Rows from block 11 of a small image classifier, named by matrix and row number. Rows with one number within an expert belong to one neuron, the router's apart. Each number is 500 + 50 x the weight over its row's rms, rounded and kept within 0 to 999. All counts start at 0. Numbers have three digits each.
Before each expert's rows are labels from the 100 images, of 14848, where the router gives the expert most weight on average: "responds to" is what is common among them. Only what is clearly more common there than usual is listed. The data: capsule endoscopy frames (Kvasir-Capsule). In brackets: how many of the 100.
# router: router (model.blocks.11.mlp.router.weight, 8x160), inputs 54-107
# up: expert up (model.blocks.11.mlp.up, 8x320x160), inputs 54-107
# down: expert down (model.blocks.11.mlp.down, 8x160x320, transposed), outputs 54-107

# expert 1
responds to: finding: pylorus (40)
router.1:498556487462467545514458541506502537460551569444507406484513486511464572443491581518455484454448498547515419546489489410432521451518477463524525429512474535476520
up.0:525446485471453525445463455387478539555588521413528519511585533489447505523522526537526517508506425483446503361456487558554439550519496511559520489507526382447472
down.0:420432397505541522450548557579494461460568512444498519522550492528564590549435537528485489481505399551413494498536663497430455464533557484573579581456528556506474
up.1:376578517599535460549546586557546438521547520493563509543516453549494427542510457501481533497493431513521508502548519519501512576496436498569515559482460580593545
down.1:502454475526458438502449439495465610581465545543427469475437533401433536557452458410456523492592479524454426500452433468528465539534503576449587509500512469427444
up.2:435495511500428511558397568557524430474503455498511544509561459514607465561585489455497504518569514622559535512491438527447467629356436443508495593511439481522485
down.2:559544465538443492487591512476564611499605522535513461568498509468465454445560453554541560413462422498523511540451419576403459514524577550533473501464535483420472
up.3:530446532554500442524488484487527496508452498537427537498415488534564496502529506476631448456513510590600494597557446541488484494383511515498532447510517548518419
down.3:579523515525477501476545415510519577545539527520404492507414431525506414471537539503589464472444485521527426523485499495466494524538499548523476412593518489428489
up.4:445610463551539500506488542614477534627469431543577451500451454573522514468485438437488498471465560456509483576479531533531533489501516539446425517528479524539452
down.4:553430554434556519481415499463354586624517423512613500413477417458578502472424493502446473591581501563434504544448498384527570613469472503538560515469464451490554
up.5:530447551548553480576528532547502483517490436485456529427415513597515424490546470484565440483520524548601491611490526529437525499392589555527506520471518572564498
down.5:531504567477508500444567438503508620562557508495416477465386432526528406472551547536578482508405512559496395488514487483493465477515490598531508429558510514470482
up.6:499530582471491501490569564513565460560501409500456583483511494520493543555609562562480452485447554570498490463464417484530482541523483503499500546517482571499413
down.6:479430536579502474454517527392577470451460449442515514439502502456506432484501482523481495504550416453548413404605487635510518474461554546561476533504501527544428
up.7:513530516485541477427583501494533434626411592582482580450501432466561488492519445574542496571475462495486544458477439632404518495519538479432496505494493500448517
down.7:552502485507524499467534520527479592593456493448513514528515578437469602492439544549524502458476482454395563454359544492474404573463442485504597480436526477463447
up.8:547469521466471379509558553507530471521417491591506594379522433492549493503560485413601500454430568574518464535593464492487496535423547520612482501538492588499542
down.8:560505525510435475473518450453550605540494508558401510539411509483531419508591537499576452524491494540527398550588455464494441470491491579500494378555543498464493
up.9:540478500521505537518301433483497467467565530433507452475533553485496462499519527479470451588532505524493533603484530509537518436509528526473453495531507504496437
down.9:472523381527536571495442464568531463518610464405491475520468493513527532554404491517453492516601418549510528559407516453505484501593496535561486610584498464450425
up.10:518447612487483639418394424542508522466522450414476552447518521455487433541549467481499458538591446551493494501468518466545489525444511503546486440543541569470524
down.10:443497462517549556512417481503646453500489500438460524469547478504530454532518504523405523555493381527509490477514561503526523554499572506459516594571490496393426
up.11:487560487475423513488425464499452592563521432583536487518434568503513457504490398442395574436481531515539489495537430599507480532481434525488513527482450486544503
down.11:565498463579497555514522558418473445507574552579485493535550452467492502514457499536541479534540486438487478606444484469453417459516498516565444481627547502562491
up.12:460491486546502528463557616417418575485521492452522488568559487524455534567478559534447596492497486449425473493454499485509498497525531472450542486406456449517517
down.12:493422486533503445487461575513472486473513555505439511523503530527521545545350493479483444513557427494402522539438478461465476425581511493556632504519507529478444
up.13:538480522496543446571558539544557461534502504562429569420426474488503491468527488434614480524452573562545450507571439489451489503390600536559434472549495621479501
down.13:564501538484511519418551403491540596541507529531364487526432504504561415500576575546549444498455490535499394510505461517503452507468467590520502440575538459490444
up.14:475507517586532504494481574479484483611481478547500510589498494564514547473443510562530549450520447424454542466414482562464495517491533418396479505480467428535389
down.14:489450496504497458523453555507398489509525546495559513536439526481493562476299487477438422526543428509457571499423506442457502503575512517488645539488515492490465
up.15:507522486542414518499454449622498456648501505495432545479437520495480485487539530465553498525493420568579558559479441441477502574487486492486486538510359555505424
down.15:591594531510519596510475441534608527575484555522436460439464450538413499477463575495546507441535531476544544475454505420478514580483447500474516546533507520489444
up.16:428515504476390458489485449556461549474571484556567483466354466506552454492493437438416490502494486542510480465567387552508478543471430575546499568527463568518521
down.16:617521534566571557514538525378448448463562541568467468550551516468494567491452453516555484515557520449471495620409477501413434489480470516527479432583527520528387
up.17:389425577511487485504420470536484528578401542551507553492455493456451485558522487480511499532445464565487419421512430530484539494515576503543526639474432533550420
down.17:543468449428578479506573563487471592485417486531489445471583472425534482514467488500503601511548515460491561496445564534515456471491497518632510449498476475494480
up.18:469651473548468497502513540568471547572355521557531576509495472465494500432512484510580491539450560492583516519443516526425514483469516380410403497550470536558525
down.18:530439481536593511490529495514437515554511518484567470424459518467478527449458532467415517517567469502504585546444517470452542563463485413531640515478494442489550
up.19:518538472484507513542524511561485496570543503561476528477470487423451440539507456493535403551486535507572501502509462450469527592477580566520460496527455501627459
down.19:482463476421615484426546446520551514493507454381479554549534535434573532503504548477537499489472422570442439439482506498470433477516492611626645506480553476450424
up.20:489468443499451520426481537446451489473454539566546533543498421536473560472484492463617545428496439563452562411337503566443460473489485447395470519485499420506499
down.20:469407447564528401472450544477431492442529525512537516546481512520590633469367513478498468473539401489427529491464574470434494457524508520576608466488531487489439
up.21:426506526589512548559581528458457553433466488512497513554474518544470512590505479573439526513523534457470483473482484420496527549496491430505552501418484532565502
down.21:485491518522482472524472577455466542489482486530425524522463516481417498575390457499482465536541399513401472494418450471533447523619582555536572511517510520499451
up.22:402460453499495530542400478481537519467522526523552520530460455460497492566561536508520460519565389533541576540433434513566477516498531413381519592536524523530422
down.22:512532496446591463512487480541502519601535553508524440435455454599383487547475491508492423525441421548523460523566519472519487511524522573558528471527509546483475
up.23:533451575477502421513553539510548458502462475565506573423468444563518457503551530474577494439422579599572430585580452491456467460455549509585427475504506662504533
down.23:542502558544531505455550440504545609551535481533421463517437479504555429516547590511547435504499495522522423530507484450455462482513443575539516402578516484467469
up.24:528456470439413556479329519481465543426600483435502492439529501492460455471523515492485438557491516518486567509467502445509462489497465548520504495551532511494464
down.24:430451384502548584432478486552566441517557437420513479515537523515542597540457488492436513489559364536498513530517583506451469469580434458565539558519605458478473
up.25:475452431459449593476448466407506512441559569374499442581571604438499530508411523556410518549498454466481516453436537466569437519577507499518560516476587424437454
down.25:487486449514524498491507521563472480486568510458448527569445537517526574535351455482479467568560356499449526553447512463452474447540531503539617541533519497469410
up.26:517408559519490388497609532498507508551448480550449545430422479550544489457557550489597433457455557600494436540539368482466529499443517546550420533560541567504527
down.26:522536554523493512519554466479513534516518511534421492481461474523516386497569538550532473511460509528507396540578513526457478506532509544531450372588548484439512
up.27:432407557510486493510549478500543545485491510547521556501495536458531522496549494459499443505506555630574492542440400561451514433473492486481493613563404512522460
down.27:501336504461553476470499503429431525621491548555570524442455549488610498422455504489410442444553497512509468540562525512492424450565465532584538459476545474530425
up.28:520475496498518562429553501422494541464555512415512425586575572485403559508476595495387531498463447447401521458454537436540490448570458457483531504483525420443496
down.28:486459461557522511484459569534464492482549516487493520541471517538544605568315513497474455573587381528448517548406502468456467442557537485559611488516524527481444
up.29:470465498553489535554432503539539459477486496543505573573433470567420464535533488500490412485562505546369557535529441524447549466460451450458448547520443506558523
down.29:484454473445503476453570460569514506456586582520468449462473424539468464502430465444582449475544453567509407420553600473442531451527436461519466408465497466421554
up.30:459581542485468508464562432503539527543517553502541547435580462464507408485569467594493478521429584505572445427550474589474536574517495423399482577488437492507530
down.30:577428457474513468521502457434504524617535567463527523474504520473564562542500555591495475549456455549457484490481539497496485523483468479441571426468557402411448
up.31:491509443617515525563485473428531569416522555391465491509482571460527533500524493510541489523578465513555510550527582539570535495487451471482492586595460535498554
down.31:552457437464537534448481445551495524472656427507466435386472445510558489515588460552482587457583476630547496550509496558491517437549518539533515490502458498416479
up.32:457567540541535460497491443596460536575501504540563523447524412458384543520535448449549407551509524538560513500531454466464590459516463436535558483486428523556461
down.32:457558543536467505449379493502485493507472450572541408557452489516507586554469579547561606460597475475478444495540442475502396564543418438519473539435517350491586
up.33:422496493531441472497505521485432518523407474596548518602565472511532564451515440562526581438505388483495507511439459537473512531474560457386481498418456440533467
down.33:506423499551517429483468604497426490478507531540478491534459525528528596485347465459449430500559421480412549523478495470413464448534478496541666498496546489498458
up.34:413472514510490487560510523499538477436467544478485658501392461481544407545559522577524504490594482495494490468480414522535564539430440502467474510455424461510471
down.34:467472581457451425535491466519463509467510466392505533507457460508583578610419476486514507509506488465478488473491469439444560431518438508496494474478516540558494
up.35:508534507538505570502509531603423549572489522473550564523448507631475584522582464415387396558546546547457509520476501506490557535515483495502489638479504531525470
down.35:560481448430519471556474492497473606512489496570431411422522473409539442542551488527481565430567529486486431465533483432405448575581408528542376545469572433432507
up.36:421504490569520538563528504502488628435554482387492484515494558479522458534451481574448468506496541506473571518518499491531514533545451597525476533458554478508571
down.36:527446464484562557493481523460470514495538511496423511528502510520509532493463433527439480543614378556460477520486495538509483511581564528561567532470529519456461

# expert 6
responds to: finding: ileocecal valve (71); finding: reduced mucosal view (29)
router.6:437483496560558526513495535516521532444553488520478452420382448518501400543540547507526550557523486541501466476481529505580559504546467484629441497602523477553441
up.0:442449441477500528450439560461441483506565499457639441491482473533505553528505451453514498490560499508511576607504510490467447555453413506518424551494533478434511
down.0:553440483441517504568604513467499560496477577554613486401496574497450443535464479531414444442418430501554504469531485481528502505466548572472518531501543525513526
up.1:515519592471508466498433483496547483463510535560437535447483451490564534513624404492532497524507474549553532518417535564487455448547458510544483522488440543386543
down.1:429477494471456574453482469525540463525588516520447558547572519473490431524545456489494506633522493433506490473515577512493423464584455486490356493512581478421544
up.2:527447431504492441441554461430563497536583490399471431491537469461592505533475573581569560511496481446426499388481516579558450473545558528495535492420506433500459
down.2:518533478540405549538464478386536505503480554458459472605477525531524477596523509599463504463527462405546526503483420548548500537454518563494435567528511442598467
up.3:491547440540549492394489516519480505551469422606616478532582459563472619466402524426507506417576490470421479426461544490524454545451548417442408564483525479501400
down.3:509513538487395483554557419523472603576507569510526497539477596493583507621486480500426462436469471443518567498490461442601505492489499608443494468520496427508384
up.4:489509493528511427508487531599572505561412480516448520603512525464494509540528535459413471497456547567582499511548323436421596480485521481491597549506407456557540
down.4:410464417458496539491469515606485567552545472504483549449478485494494360556486466434477528552480489416506459534545512576454516487509521519500501506601544551537570
up.5:487491509525505525440446580498507402468459446499562536501510414513502552488524481504490483530533487500437558535499532425439509580393484479492434610332441494464489
down.5:496452474453527467632537513478456567508522502606536427510446469497555542529457441468420462405499493472538504495561426413506484516424476480444434511574489506538430
up.6:519623516481443494489514529495478435548554524494464502541521412465526534571451480559554578498523448478392508459500547610479440452488619501439494509555583505466509
down.6:566529508516415578540477441399579504528447573497476492581511535492549467488584478590503505422579484324549527549459460479566531490485501531547443522484488458536426
up.7:564456555538553463400470506420477397473526450503577407517528530563543496503528543564552523505494456524533526532456491548524422432487496463504430474477539394489344
down.7:495452521542551518439532503532590475481620556426545423475534474543498577488559528591483408440457363484544502535496466518548512395481495536557532503492455487515447
up.8:495556553506395511507506479447490526488477407387513553416439450420458517492600477526467497530532465519493429486515551432532520437421436505351461468473493521547530
down.8:597476484568455554520499507406523401440500538560506479537515537561509504466557543531471516405496474451519561576438496549520465482450512492508382494551531558553487
up.9:441575495542484461485515468531465519518394456450455473526457486541470482506524439561569516486504501567561541537475445542417469454467521480525509519590471503472517
down.9:461438487515399504527520594441476415518433528533652538430531526553443539470541520550416465409448443472552516503500553501533485506321553440476424564522580485577519
up.10:435537482478444505517525499521484483571454508479539492583434492494540492444529505425469511507452550509599552516577350419488562488377529477545555525507421495474447
down.10:478452484500498492580489490546529544509496477496457534441432534498561370564459512439506551487491494341548450555543462472454572486515529597478458394572483546593559
up.11:505470479485548599506569492399456501499558453520468367575535532505545509523412529473591555526489523440418483458449630613508405537517548561448551470527594481439498
down.11:570556486529410525570484485427539507508402556492500533564504539553543478532587438585508474456519451401532548512460428457522562539457582530530490556467439483574437
up.12:464576539500423440526470522575440548479360500530548597455476458570461564546529457446525493450497466526513485580484525466429491487430408542431473477517489564498553
down.12:450492534444463469490493492476433488492478559484510554402538454489525496493477497478549534420502532423491437498613532485568532558424554517441467439633528481588490
up.13:432610473557563467464509460493492521506434511457555428505484443522544517467489398479517481457521469477462546391476539539537384476471587557518448572478459422486529
down.13:546508461508428492515522509450484584567518571530486567572495515492518446575484527606425442424409422415533517502548457454548478482439574631488441493531505424488365
up.14:468511525410378518472497441510436506537528493579528487496412499538544575419487496472474480424477531502495550534433468489552405488498467460482509604476453459519486
down.14:523453495406563429597433490512432433539516559545522452485498579512455460473469462487464424471418490500571520535618444479518376464544517577578445485502556443441490
up.15:574565550496399536415422516497481498525501478482560443529535434481451591482550519484574441510494493534482541496489502510383451517550487384462516542522549514402557
down.15:474456469505515514355557482394499411500518570535499382557388457551482525487535562510575474501525461436475499553510521532403525514484534477432501582504451454503460
up.16:486480512431485582452562434410462461562497477592471450569459523505571541474418512522526556435496494487397519432474546553474446554476550475342540423532567496453424
down.16:576556498516458530537491418419535486573464562479510515558471529505531529559555456534476452494574445378530528520452406452519522527490530546501470508474462444563391
up.17:499525552586458433461484511504577514578475513398472540420455447491495484424547485535429451532458460495542538509562397464531605465445444462552539552490415456594519
down.17:504364439515498558507497536497554469455563564517436423523459547451568420535470443515494477509499553344494476578494501534454511499495529538516492458502553482521460
up.18:547542493486500440482433480572593459507561565537479542512462438547499479499525426501510457521489496581510476510468501517549527509560507378526477580493502534466514
down.18:521476506482498573456511486489595498482506468509477566522481528525514506566533469490558537493544461363561524521462540480457492477560467500549386469489495511468533
up.19:443522496473515491479469499552612496478371503475601566576492532521451566482548553451437498505431499507585554524572421426465602494434466484585478544464405502480561
down.19:442503442450489481542424445524475509529430486513512530432448502483498426498518448475545487473493515253554502574617467498488565477502495536479437447594536536576536
up.20:485542468459531583453571504451459572458590491549491408562525513523497482465420550464546570467458517461440432504512634578464402465596602530432485468515624549474524
down.20:572546511546459541563467509429553493562410591548527566505464537525549493507595488542539460501525449380567496586473469426492564503423509541537515556503463476571476
up.21:567395587557517477449462518429436488514440460554543411493429414515533540484519544566572504484463516506393521516530479523515409480407557540426523436404479496468489
down.21:526475489587497506490447518486525486447500493497523462533525482607493535497495567482437448444458431424516511559487471523544543440496490464483462484519495456562484
up.22:515559539435473438477485440474460483485545484562507491485499463578511554458608448518534473467470528548591587493479520599433455453566496497527506500452462506371499
down.22:462481489488529572504478472517532482528597493560478475529478578472501432461539481473504478571511504363578516589551600501549433465537511509470347519537590412473522
up.23:479461549402464559428447505471495476529468585474520562566569450480489589488566494532482488442579479518409506515486408502456511496363580453493563518517411489441552
down.23:526548437514505485494568520461490517411507387558458475527438449550451514514457548469570425503453485490504543631499551495521487409493500598446432527467544493525489
up.24:471519513494478512500499533521591437557468580480514527529498491531491483515540505450434473567476532483593491563631403429423566477472440491544470537479490502487514
down.24:466444466486511468551470488520541510516429526524511572446466518439514469467502489448503506490467546245546533594515517501444588474526495525507445379542525550548540
up.25:486473503488506468405525490489479466514504450536533419498415475557594637492532455460464488421515499498492574553427496533515390425467500408508464482421468446509433
down.25:587439581509546450550442492599461506427547516535503436420497550590506462545524556547405444436417445491573500527568467477552437427492561621523452463516561524506467
up.26:515516412497516511450577461494378581449569476453464378538585531502508514573446554516493544468523471454353485522532600633486384423529531565444551499514563521472456
down.26:522542491527423555537502480397575471534411623500506511518501531514538510497548483582504463436548450376573518521460464483523526571455529541537440573506472438567477
up.27:469485540510524568411476550497499493551529537532450493539621545450503546443588510527550482496474516616455485540469478474496422516495533448429506487529544473393480
down.27:462576453554608504433447539479554489513452435508534476487509489498430599487514557514566423566525473437525572549452505440426473482617492537466564508436391462514468
up.28:476526548512538483525446504560521565484423484443494518487448450504452520503602502502517431504536471542531573630492434435430523466513425543495552487525484581523552
down.28:486376516493482512430490583499514387494490492519547494487533451585450532447513457501529463487500501491500531529576556496428503467404499413477459432486595468517540
up.29:467518544496543438564451473472489425467439422468481557492470459521517514482549533460453494446416455567546541572531384423520602550425537453570551555513407505528589
down.29:497428573529547564493415490538398508423489430519556451504538488550519464539403567469484548511478497412441574455424543552604463570488515432443432502529598418557572
up.30:556482459541463535487555484456525508525559502554441445563543500554511488508485516493609550496566494440480419514435594522483402466579563556388431485488528474515456
down.30:572534502550479517543482461412572541460442570539496518545500522501562476521584475594513534432553455385523552521473473425522541546457505525520468545459459434561450
up.31:446553442527458545543548484412510512527506465470554445444503427454479508535441535536521596542472505464412466486495540600538415471374484471480578491426514475548431
down.31:580521523551440569544481480432550492525491571550503477587521583520548499543559494583503488443456435423579515475445467491510482537462517543479435508586490448548440
up.32:456483517480488476390483496508483488447515431514560468515500501600482615482474501484536506430500456528539566485434561565555377502471442427546472540540468474471508
down.32:538438535460500469561524453544443562502563575496509445471515523519525444550486477551419433464391464484563515555529453509548474469473552593482437507516553412483438
up.33:474606440516406529512621493427584535500643497405437471501549481507613479563544517569531588486531459474495438512457584603572441514588600494471516510525543454516517
down.33:637552512560454563541436439421540509527445578518469516580527528473569460561583469543515528448556472366571517527423464481516528546430538531538446539536445465554451
up.34:494454469486473377428562432596533488538592497483488543559564350579530514504504508456538502441456479521502523495401505429502457549519555451521482541490415527496509
down.34:526483545557508488517412511433554525453373537492512469525492473521516528573482492571543542407623380472475524492498456485504496588423536492459484548495458491557526
up.35:498600534447575528497447483436467553592511494521490557583555500459512553426578533542429458481467592601483534527508479449482543475484489604470507539454436508444494
down.35:428461510474527393529522447447474549456538530531495509488412481519539502403539424559548484532470492482530513553545422524577479514619512486584463449520529480486585
up.36:481494505470458482409473508553531592513442499493514555467485488464519590443542567429428504498463455605506524452510389568423447518458511516412575606513404579436470
down.36:542544463473585483543530568497479473516447471485460510472455500468486484464508516433482481559437487471494540392473533476521479592474503522574434551406449583616520

# expert 0
responds to: finding: pylorus (71); finding: blood fresh (29)
router.0:523471526413578545435449523462542523413483556495608472484554488431555438464469479497533520516516486483511431522556575448447523508550406502501485459430494454511554
up.0:391546411509520566487546453556541458545543545499416491537481496512541566495529485487484469506481464528449521473485413430472504544541516498554554580557480574480417
down.0:417475416500521527456480486560561579471528461460545511445481558468557543518487481521459423434504423506416430450540478468533439594649385499571517595558486525560503
up.1:542483461563523522485453458554591395560454548520429469546518531460463574423494491432497534493551514476471664497554475540580493562475581507523566519406507517502435
down.1:522532498498372521527574521526436597451476561542412537500443520458574514494497439573581544536497574518489508481430473508475507515514578462424530432503440507495475
up.2:509484470481510451551514552559480427514462358572539552524462509506475443516539436395523497533487501516572489544462540460428478492437509523549495500604504560477539
down.2:544449497446441524546540479480422553505484526542442543526528527448469476507556533524502484490466511575451476470403527569510480572456496526466413354479578464514449
up.3:506554462522547462525513482617535547471460368487469558592425461549458438467588512538579463479466538578544448514484410395487610480493553555565451493512456633548602
down.3:549437464495540512527454498561476420475511417543399480501509538514440532482506487532555443468519487571404495539489464484398498486524448546578497349479616538475453
up.4:514568509478434457510523561537567505522514444532469476518483455468533475444537559493521547520505558475497542458487475483506506375504497552554383508598547561475509
down.4:544478523485579537473566531453458568531557523581505510526542484475439452539496610483509524546463474554458417403458500514618525544493548456525504377577527455469506
up.5:431554476457421536519465509519516540413484526542516439427512508510515411601482417449419554431472529469537502452559564524537467576505423492434569492437526493506459
down.5:528442518478426456525611539464576561563483531592481510491444514464463505487560518474443499529465552519517549492463423412507532489500504520539528406509446455496581
up.6:517528447462504533473493461577539519509438466607563542418473475520446498589547433460508595472492580466507513493461514563547485562462433447448473559466494425578516
down.6:611471498523414510520540551455467535558456421512436493539514551474439462483546571474475557413481561436519599511463441470494554506507475529481500463496496500595539
up.7:420561456494444497629540580579553589500492516489469628440459554463488544547522384473451481502568502519517465592490415475517504567559514506449483526507420472605510
down.7:479501527551588476508492538515545552496461500463427546459492502488422522429449462470543451497489494463521486577530477527399513476603530542570562454488527528578523
up.8:524456517502535478418496464484628513388488647485538478447524512515523565553367518537477570515441462435481541422511598557564475510474503495406497493393497472538576
down.8:554454536449460542500636450535446607521484545566476541428495551488502478481554462565452501527456587577525509503444471479527554529554515542539539374456427460459553
up.9:397503399522518516467550534558565474521523496502447466544435491480591549482519459455455447516466470564450453480501430451457472535554528459535548583549457600516434
down.9:453492426563557530458480485510568546454509468464546491470532516482502503550505504553507430430434385520436431447485495506533449564644428558557497579571499505524473
up.10:558472523548518423491447602501491453522539456540546497408509481501498546511518477522484477482537555540512525555572516477493518465540525521537510448383508569522496
down.10:500449500390462504543530431535464594532475507520411547425482562477498468388566466592505537515461570586519495456486530494500557575547504545509560375428519482409448
up.11:489546478567484522503514508665512443531488498429447537493479472544471503518521566466547500481501465519496528402561438549471603515447511405549548576484474527508483
down.11:444406496515494558502540526559462492480525572433424489543484544490473611585417495519513459538536473455458492512468551512489447466474471542483526405564536461476543
up.12:476517551557487479504551607522425445493524484622564490471545420522416461511519462519484518519500550486554523556431505558555538443480548482391521563593479519500591
down.12:573472506462454477557524471467365585562514414580478480432524503523459446440527451532495538523471586544464525470439478458521540554530507571527499433473544491484491
up.13:485484592486533571442534521442585488449459584489545483450504511518499528635466500555432541479475440404476520459495605571593448516536478526465540480409540371500539
down.13:561471538447420504534634499471457594568503502589524495437495502476486494470571477535452466521462592555476486485459437441555552525538494521525526365499427490475527
up.14:533526488589502530450548486469488539467405464546601475438491410516448511549439437563509555494508547422463475526557476506480484517429531416492563513426485452534503
down.14:549428566513479504529613568540464517514482484592536514441484534473511504448486495520484496499469584461477603498409491457484555523466557550500429440527490558569528
up.15:517489575557523524503427560472577555476455502525503449475551557461486448462400430537454510502563534418436512528492570554492506489540456492452541469490567559527567
down.15:517481517464490561547620507514493617531479533566437545452496559440473485459527478528554514507446575540492505455423493469481553548566517524506495394466451465496575
up.16:494496506604526446479575497617568538391459505429458578460460465508498535532565486593583506515432544569582529519508539476399561479389523516544519529500414544502574
down.16:575438486521521594472512558594491459440494478490406536491549599474491509465541503591471486497533490535458477558392512504433547561508555556511542283501510535516482
up.17:496463525572498499463506531440551551431471480518533484467581432487501525509479545636593469563450504502457552404333592537412439468481524498464563476468558607486523
down.17:537421540471471557563606471515502569476485520525494574390504525488496464447512488510550485511472591512515492510452512422475509562478519530530482428489493544531584
up.18:530446515567456517515530497436414570604405512493478500555483511477335519504468466526536613514626500476443473438462475480504525632510507483552496501512507458478565
down.18:523481490488456453568616519532467545489540544540510518398449551467565516437519532531456512523402576428487469429507487421441548498496507586509431463525508522535432
up.19:434498503525495495535463403489480503559535410510557482405471444483561631484520579499439465440526453495536403490576557541517521501512516452473507531378502515626537
down.19:539489568485470516562595580501432579509453466520574540511469574479480492461477508530494428481435504396503564480395493404499585526385487496436522460500412525616447
up.20:498562536486499571444474504449533490453480549462594480484558483522537480574442530478486466509512491464498516419540559510578467546428471430405600429407533361497487
down.20:540416520468425480520629553535506642516486511619482470453502530452465484452544478522468505547487638530514492496471455441566558528521518499531540417507464500520594
up.21:498488521545511510502511536520595558441517566556512509442534558542476491460406497533488579490505493428468475497531624536611481477555552484436542443404564493487561
down.21:540477528438456538519629438513492598530456533547441523422503576437514494403571461573488466511423593597516548507450476447478546541558526504539558379435457479450548
up.22:522482507548503531478489556455520556427563535520462473466524519480521462462436490567515533483515512453463520544531536501572512482510542490490577420418560523501559
down.22:495482510439520485517591416552479622532460524539434539434480586477499510405579429579523499547456625574511520448459452415444577519557549562580562462459451495448533
up.23:470487495504514433540546475450541506563464495476468480525462498550503509491565576486501525456498477569516491466475414561490568533454463507561496606519388417604405
down.23:569510541456487508529525429464586573479585415439421517479474420497497520571427569547542543503547457479496428545511501441561493520474574478493500384540530450451573
up.24:472477528482419491559574520565533509485501509459564553437531467549480462443479502547507472565558502480444508397466509555492466359475451539530437534485537406501358
down.24:608498602500501570538506550370493563492510429579552525435578488410394520546505490505533496558454473482471457414452504537566465541556470464461486462503562494485547
up.25:491505507527508483501498583499432448524517551423603467462514408484488502584548466457466486535556467589502531441467463468467556475471445387510598489520420424513505
down.25:487467493535540459577453514575478512437446561454560438553530447488484445548421488458515533554511558497478552428456485498556497488535505423519547433517439406456579
up.26:416546562496446481496570430411514445494493549426501550522515479543514523478606522465535437414459429618530501507559439522436482543541501458463521583479411536481500
down.26:484563503480436503547508461512510564460548390470442473525413480483645541530501562476500430453531407481456531382490573417527440495547528536573526520504562483541423
up.27:514498505539548527502466526605487456372431475472502611443512543552522523505559457467506515584466529515519501532474510378570556617449608538575555518450497543523548
down.27:505479491412459538539542451530416544516453596507445546512567608462476543451578455633514469498549522587491484443432493564453505507551492537602535325495553418407428
up.28:499483550470535469427526439439511503411525577397522521459521529474508535502451556617589547501466554434486549499481538490566509501516575565453525504496506497544548
down.28:532496541442570509481598406591453633495489518555444542435522557429515502408621438575553447528420639555499496467527445480454554467512552592550532423448468512455565
up.29:428615386554467522476523530504608614528377553491527485464399413506486544573511467496483498402540504475466465503560542575423487527540479486496500527462453462531524
down.29:507484536526519540521620573496525570550522486542511544426460527434468516467496482489490493541429588376502500498495459419423547506550529548524510516559455572593544
up.30:454534508472475537526517443520543542524547468603517467488460558532548428444497555483405581380523496486467535586544566543562522454520507557543443507424551558482509
down.30:498467498372462492517542444495465596633453538573442511469478507519484496401571507540474479515456561615498499442494494461547523532550441481511517354434536428424473
up.31:519520551477499462454588496414548466428534448475557570524587515463534476467494518567542558525393552470509482521431568627480458450466530504471456492619546528521469
down.31:519474551452509507503518473493404611520474520586453561389560497451440487433560495513545469467412619566478438412460490529486521558491480551559451435459552507480509
up.32:512615481521451536503467546456492518526380549613553441537499524472375510515448446496495569457526497443496607537529541575544472434498412471443464534495530395502486
down.32:540460491452429538511598542459514600603513505597408507466471559444457500476521534523469568510464576496531537484436416425512548523512485495462474416490507468485517
up.33:511508468512561404491538475522472549555509396422518499478494531523446531473472496505406490363556497501505495485531479474447477441598544561576522531473479602499548
down.33:553465485464467509536555454525472603513487469541425499480509539496466482451555489641420465546457553574471480491495501475444481484544489600552491334508544503496395
up.34:463570497519457510556468511441387527594473519462523496474493464449463519563502482573488511534513552467534553473437411510522568597455427529423574642494447451517452
down.34:518513500549529598534464619505494538517442589502567489461526485476469538476457485473553504542495493496510583542544530633382533505573475564490454577518520523480620
up.35:542519507567513514507511492449601569457424572499482478454501531482495512568444494575461506490505504421498473512487576583574452558490565496428493457399509456560519
down.35:545465605486446515476671528508463607482505502538477542404489520463515515449574451527529495532428632521550513512443465479471566516472530534503503452483415509530571
up.36:472541495488512513477538499458412494558538524409541462533502478485474570519475454493438443504544468491464534433560473576431429503523425471601526536475505431493457
down.36:584489507465468563556548514496480545573544556525580452497531495488464503545449484478452463588571526477446436452451467377549480510544469517561568441591482455482554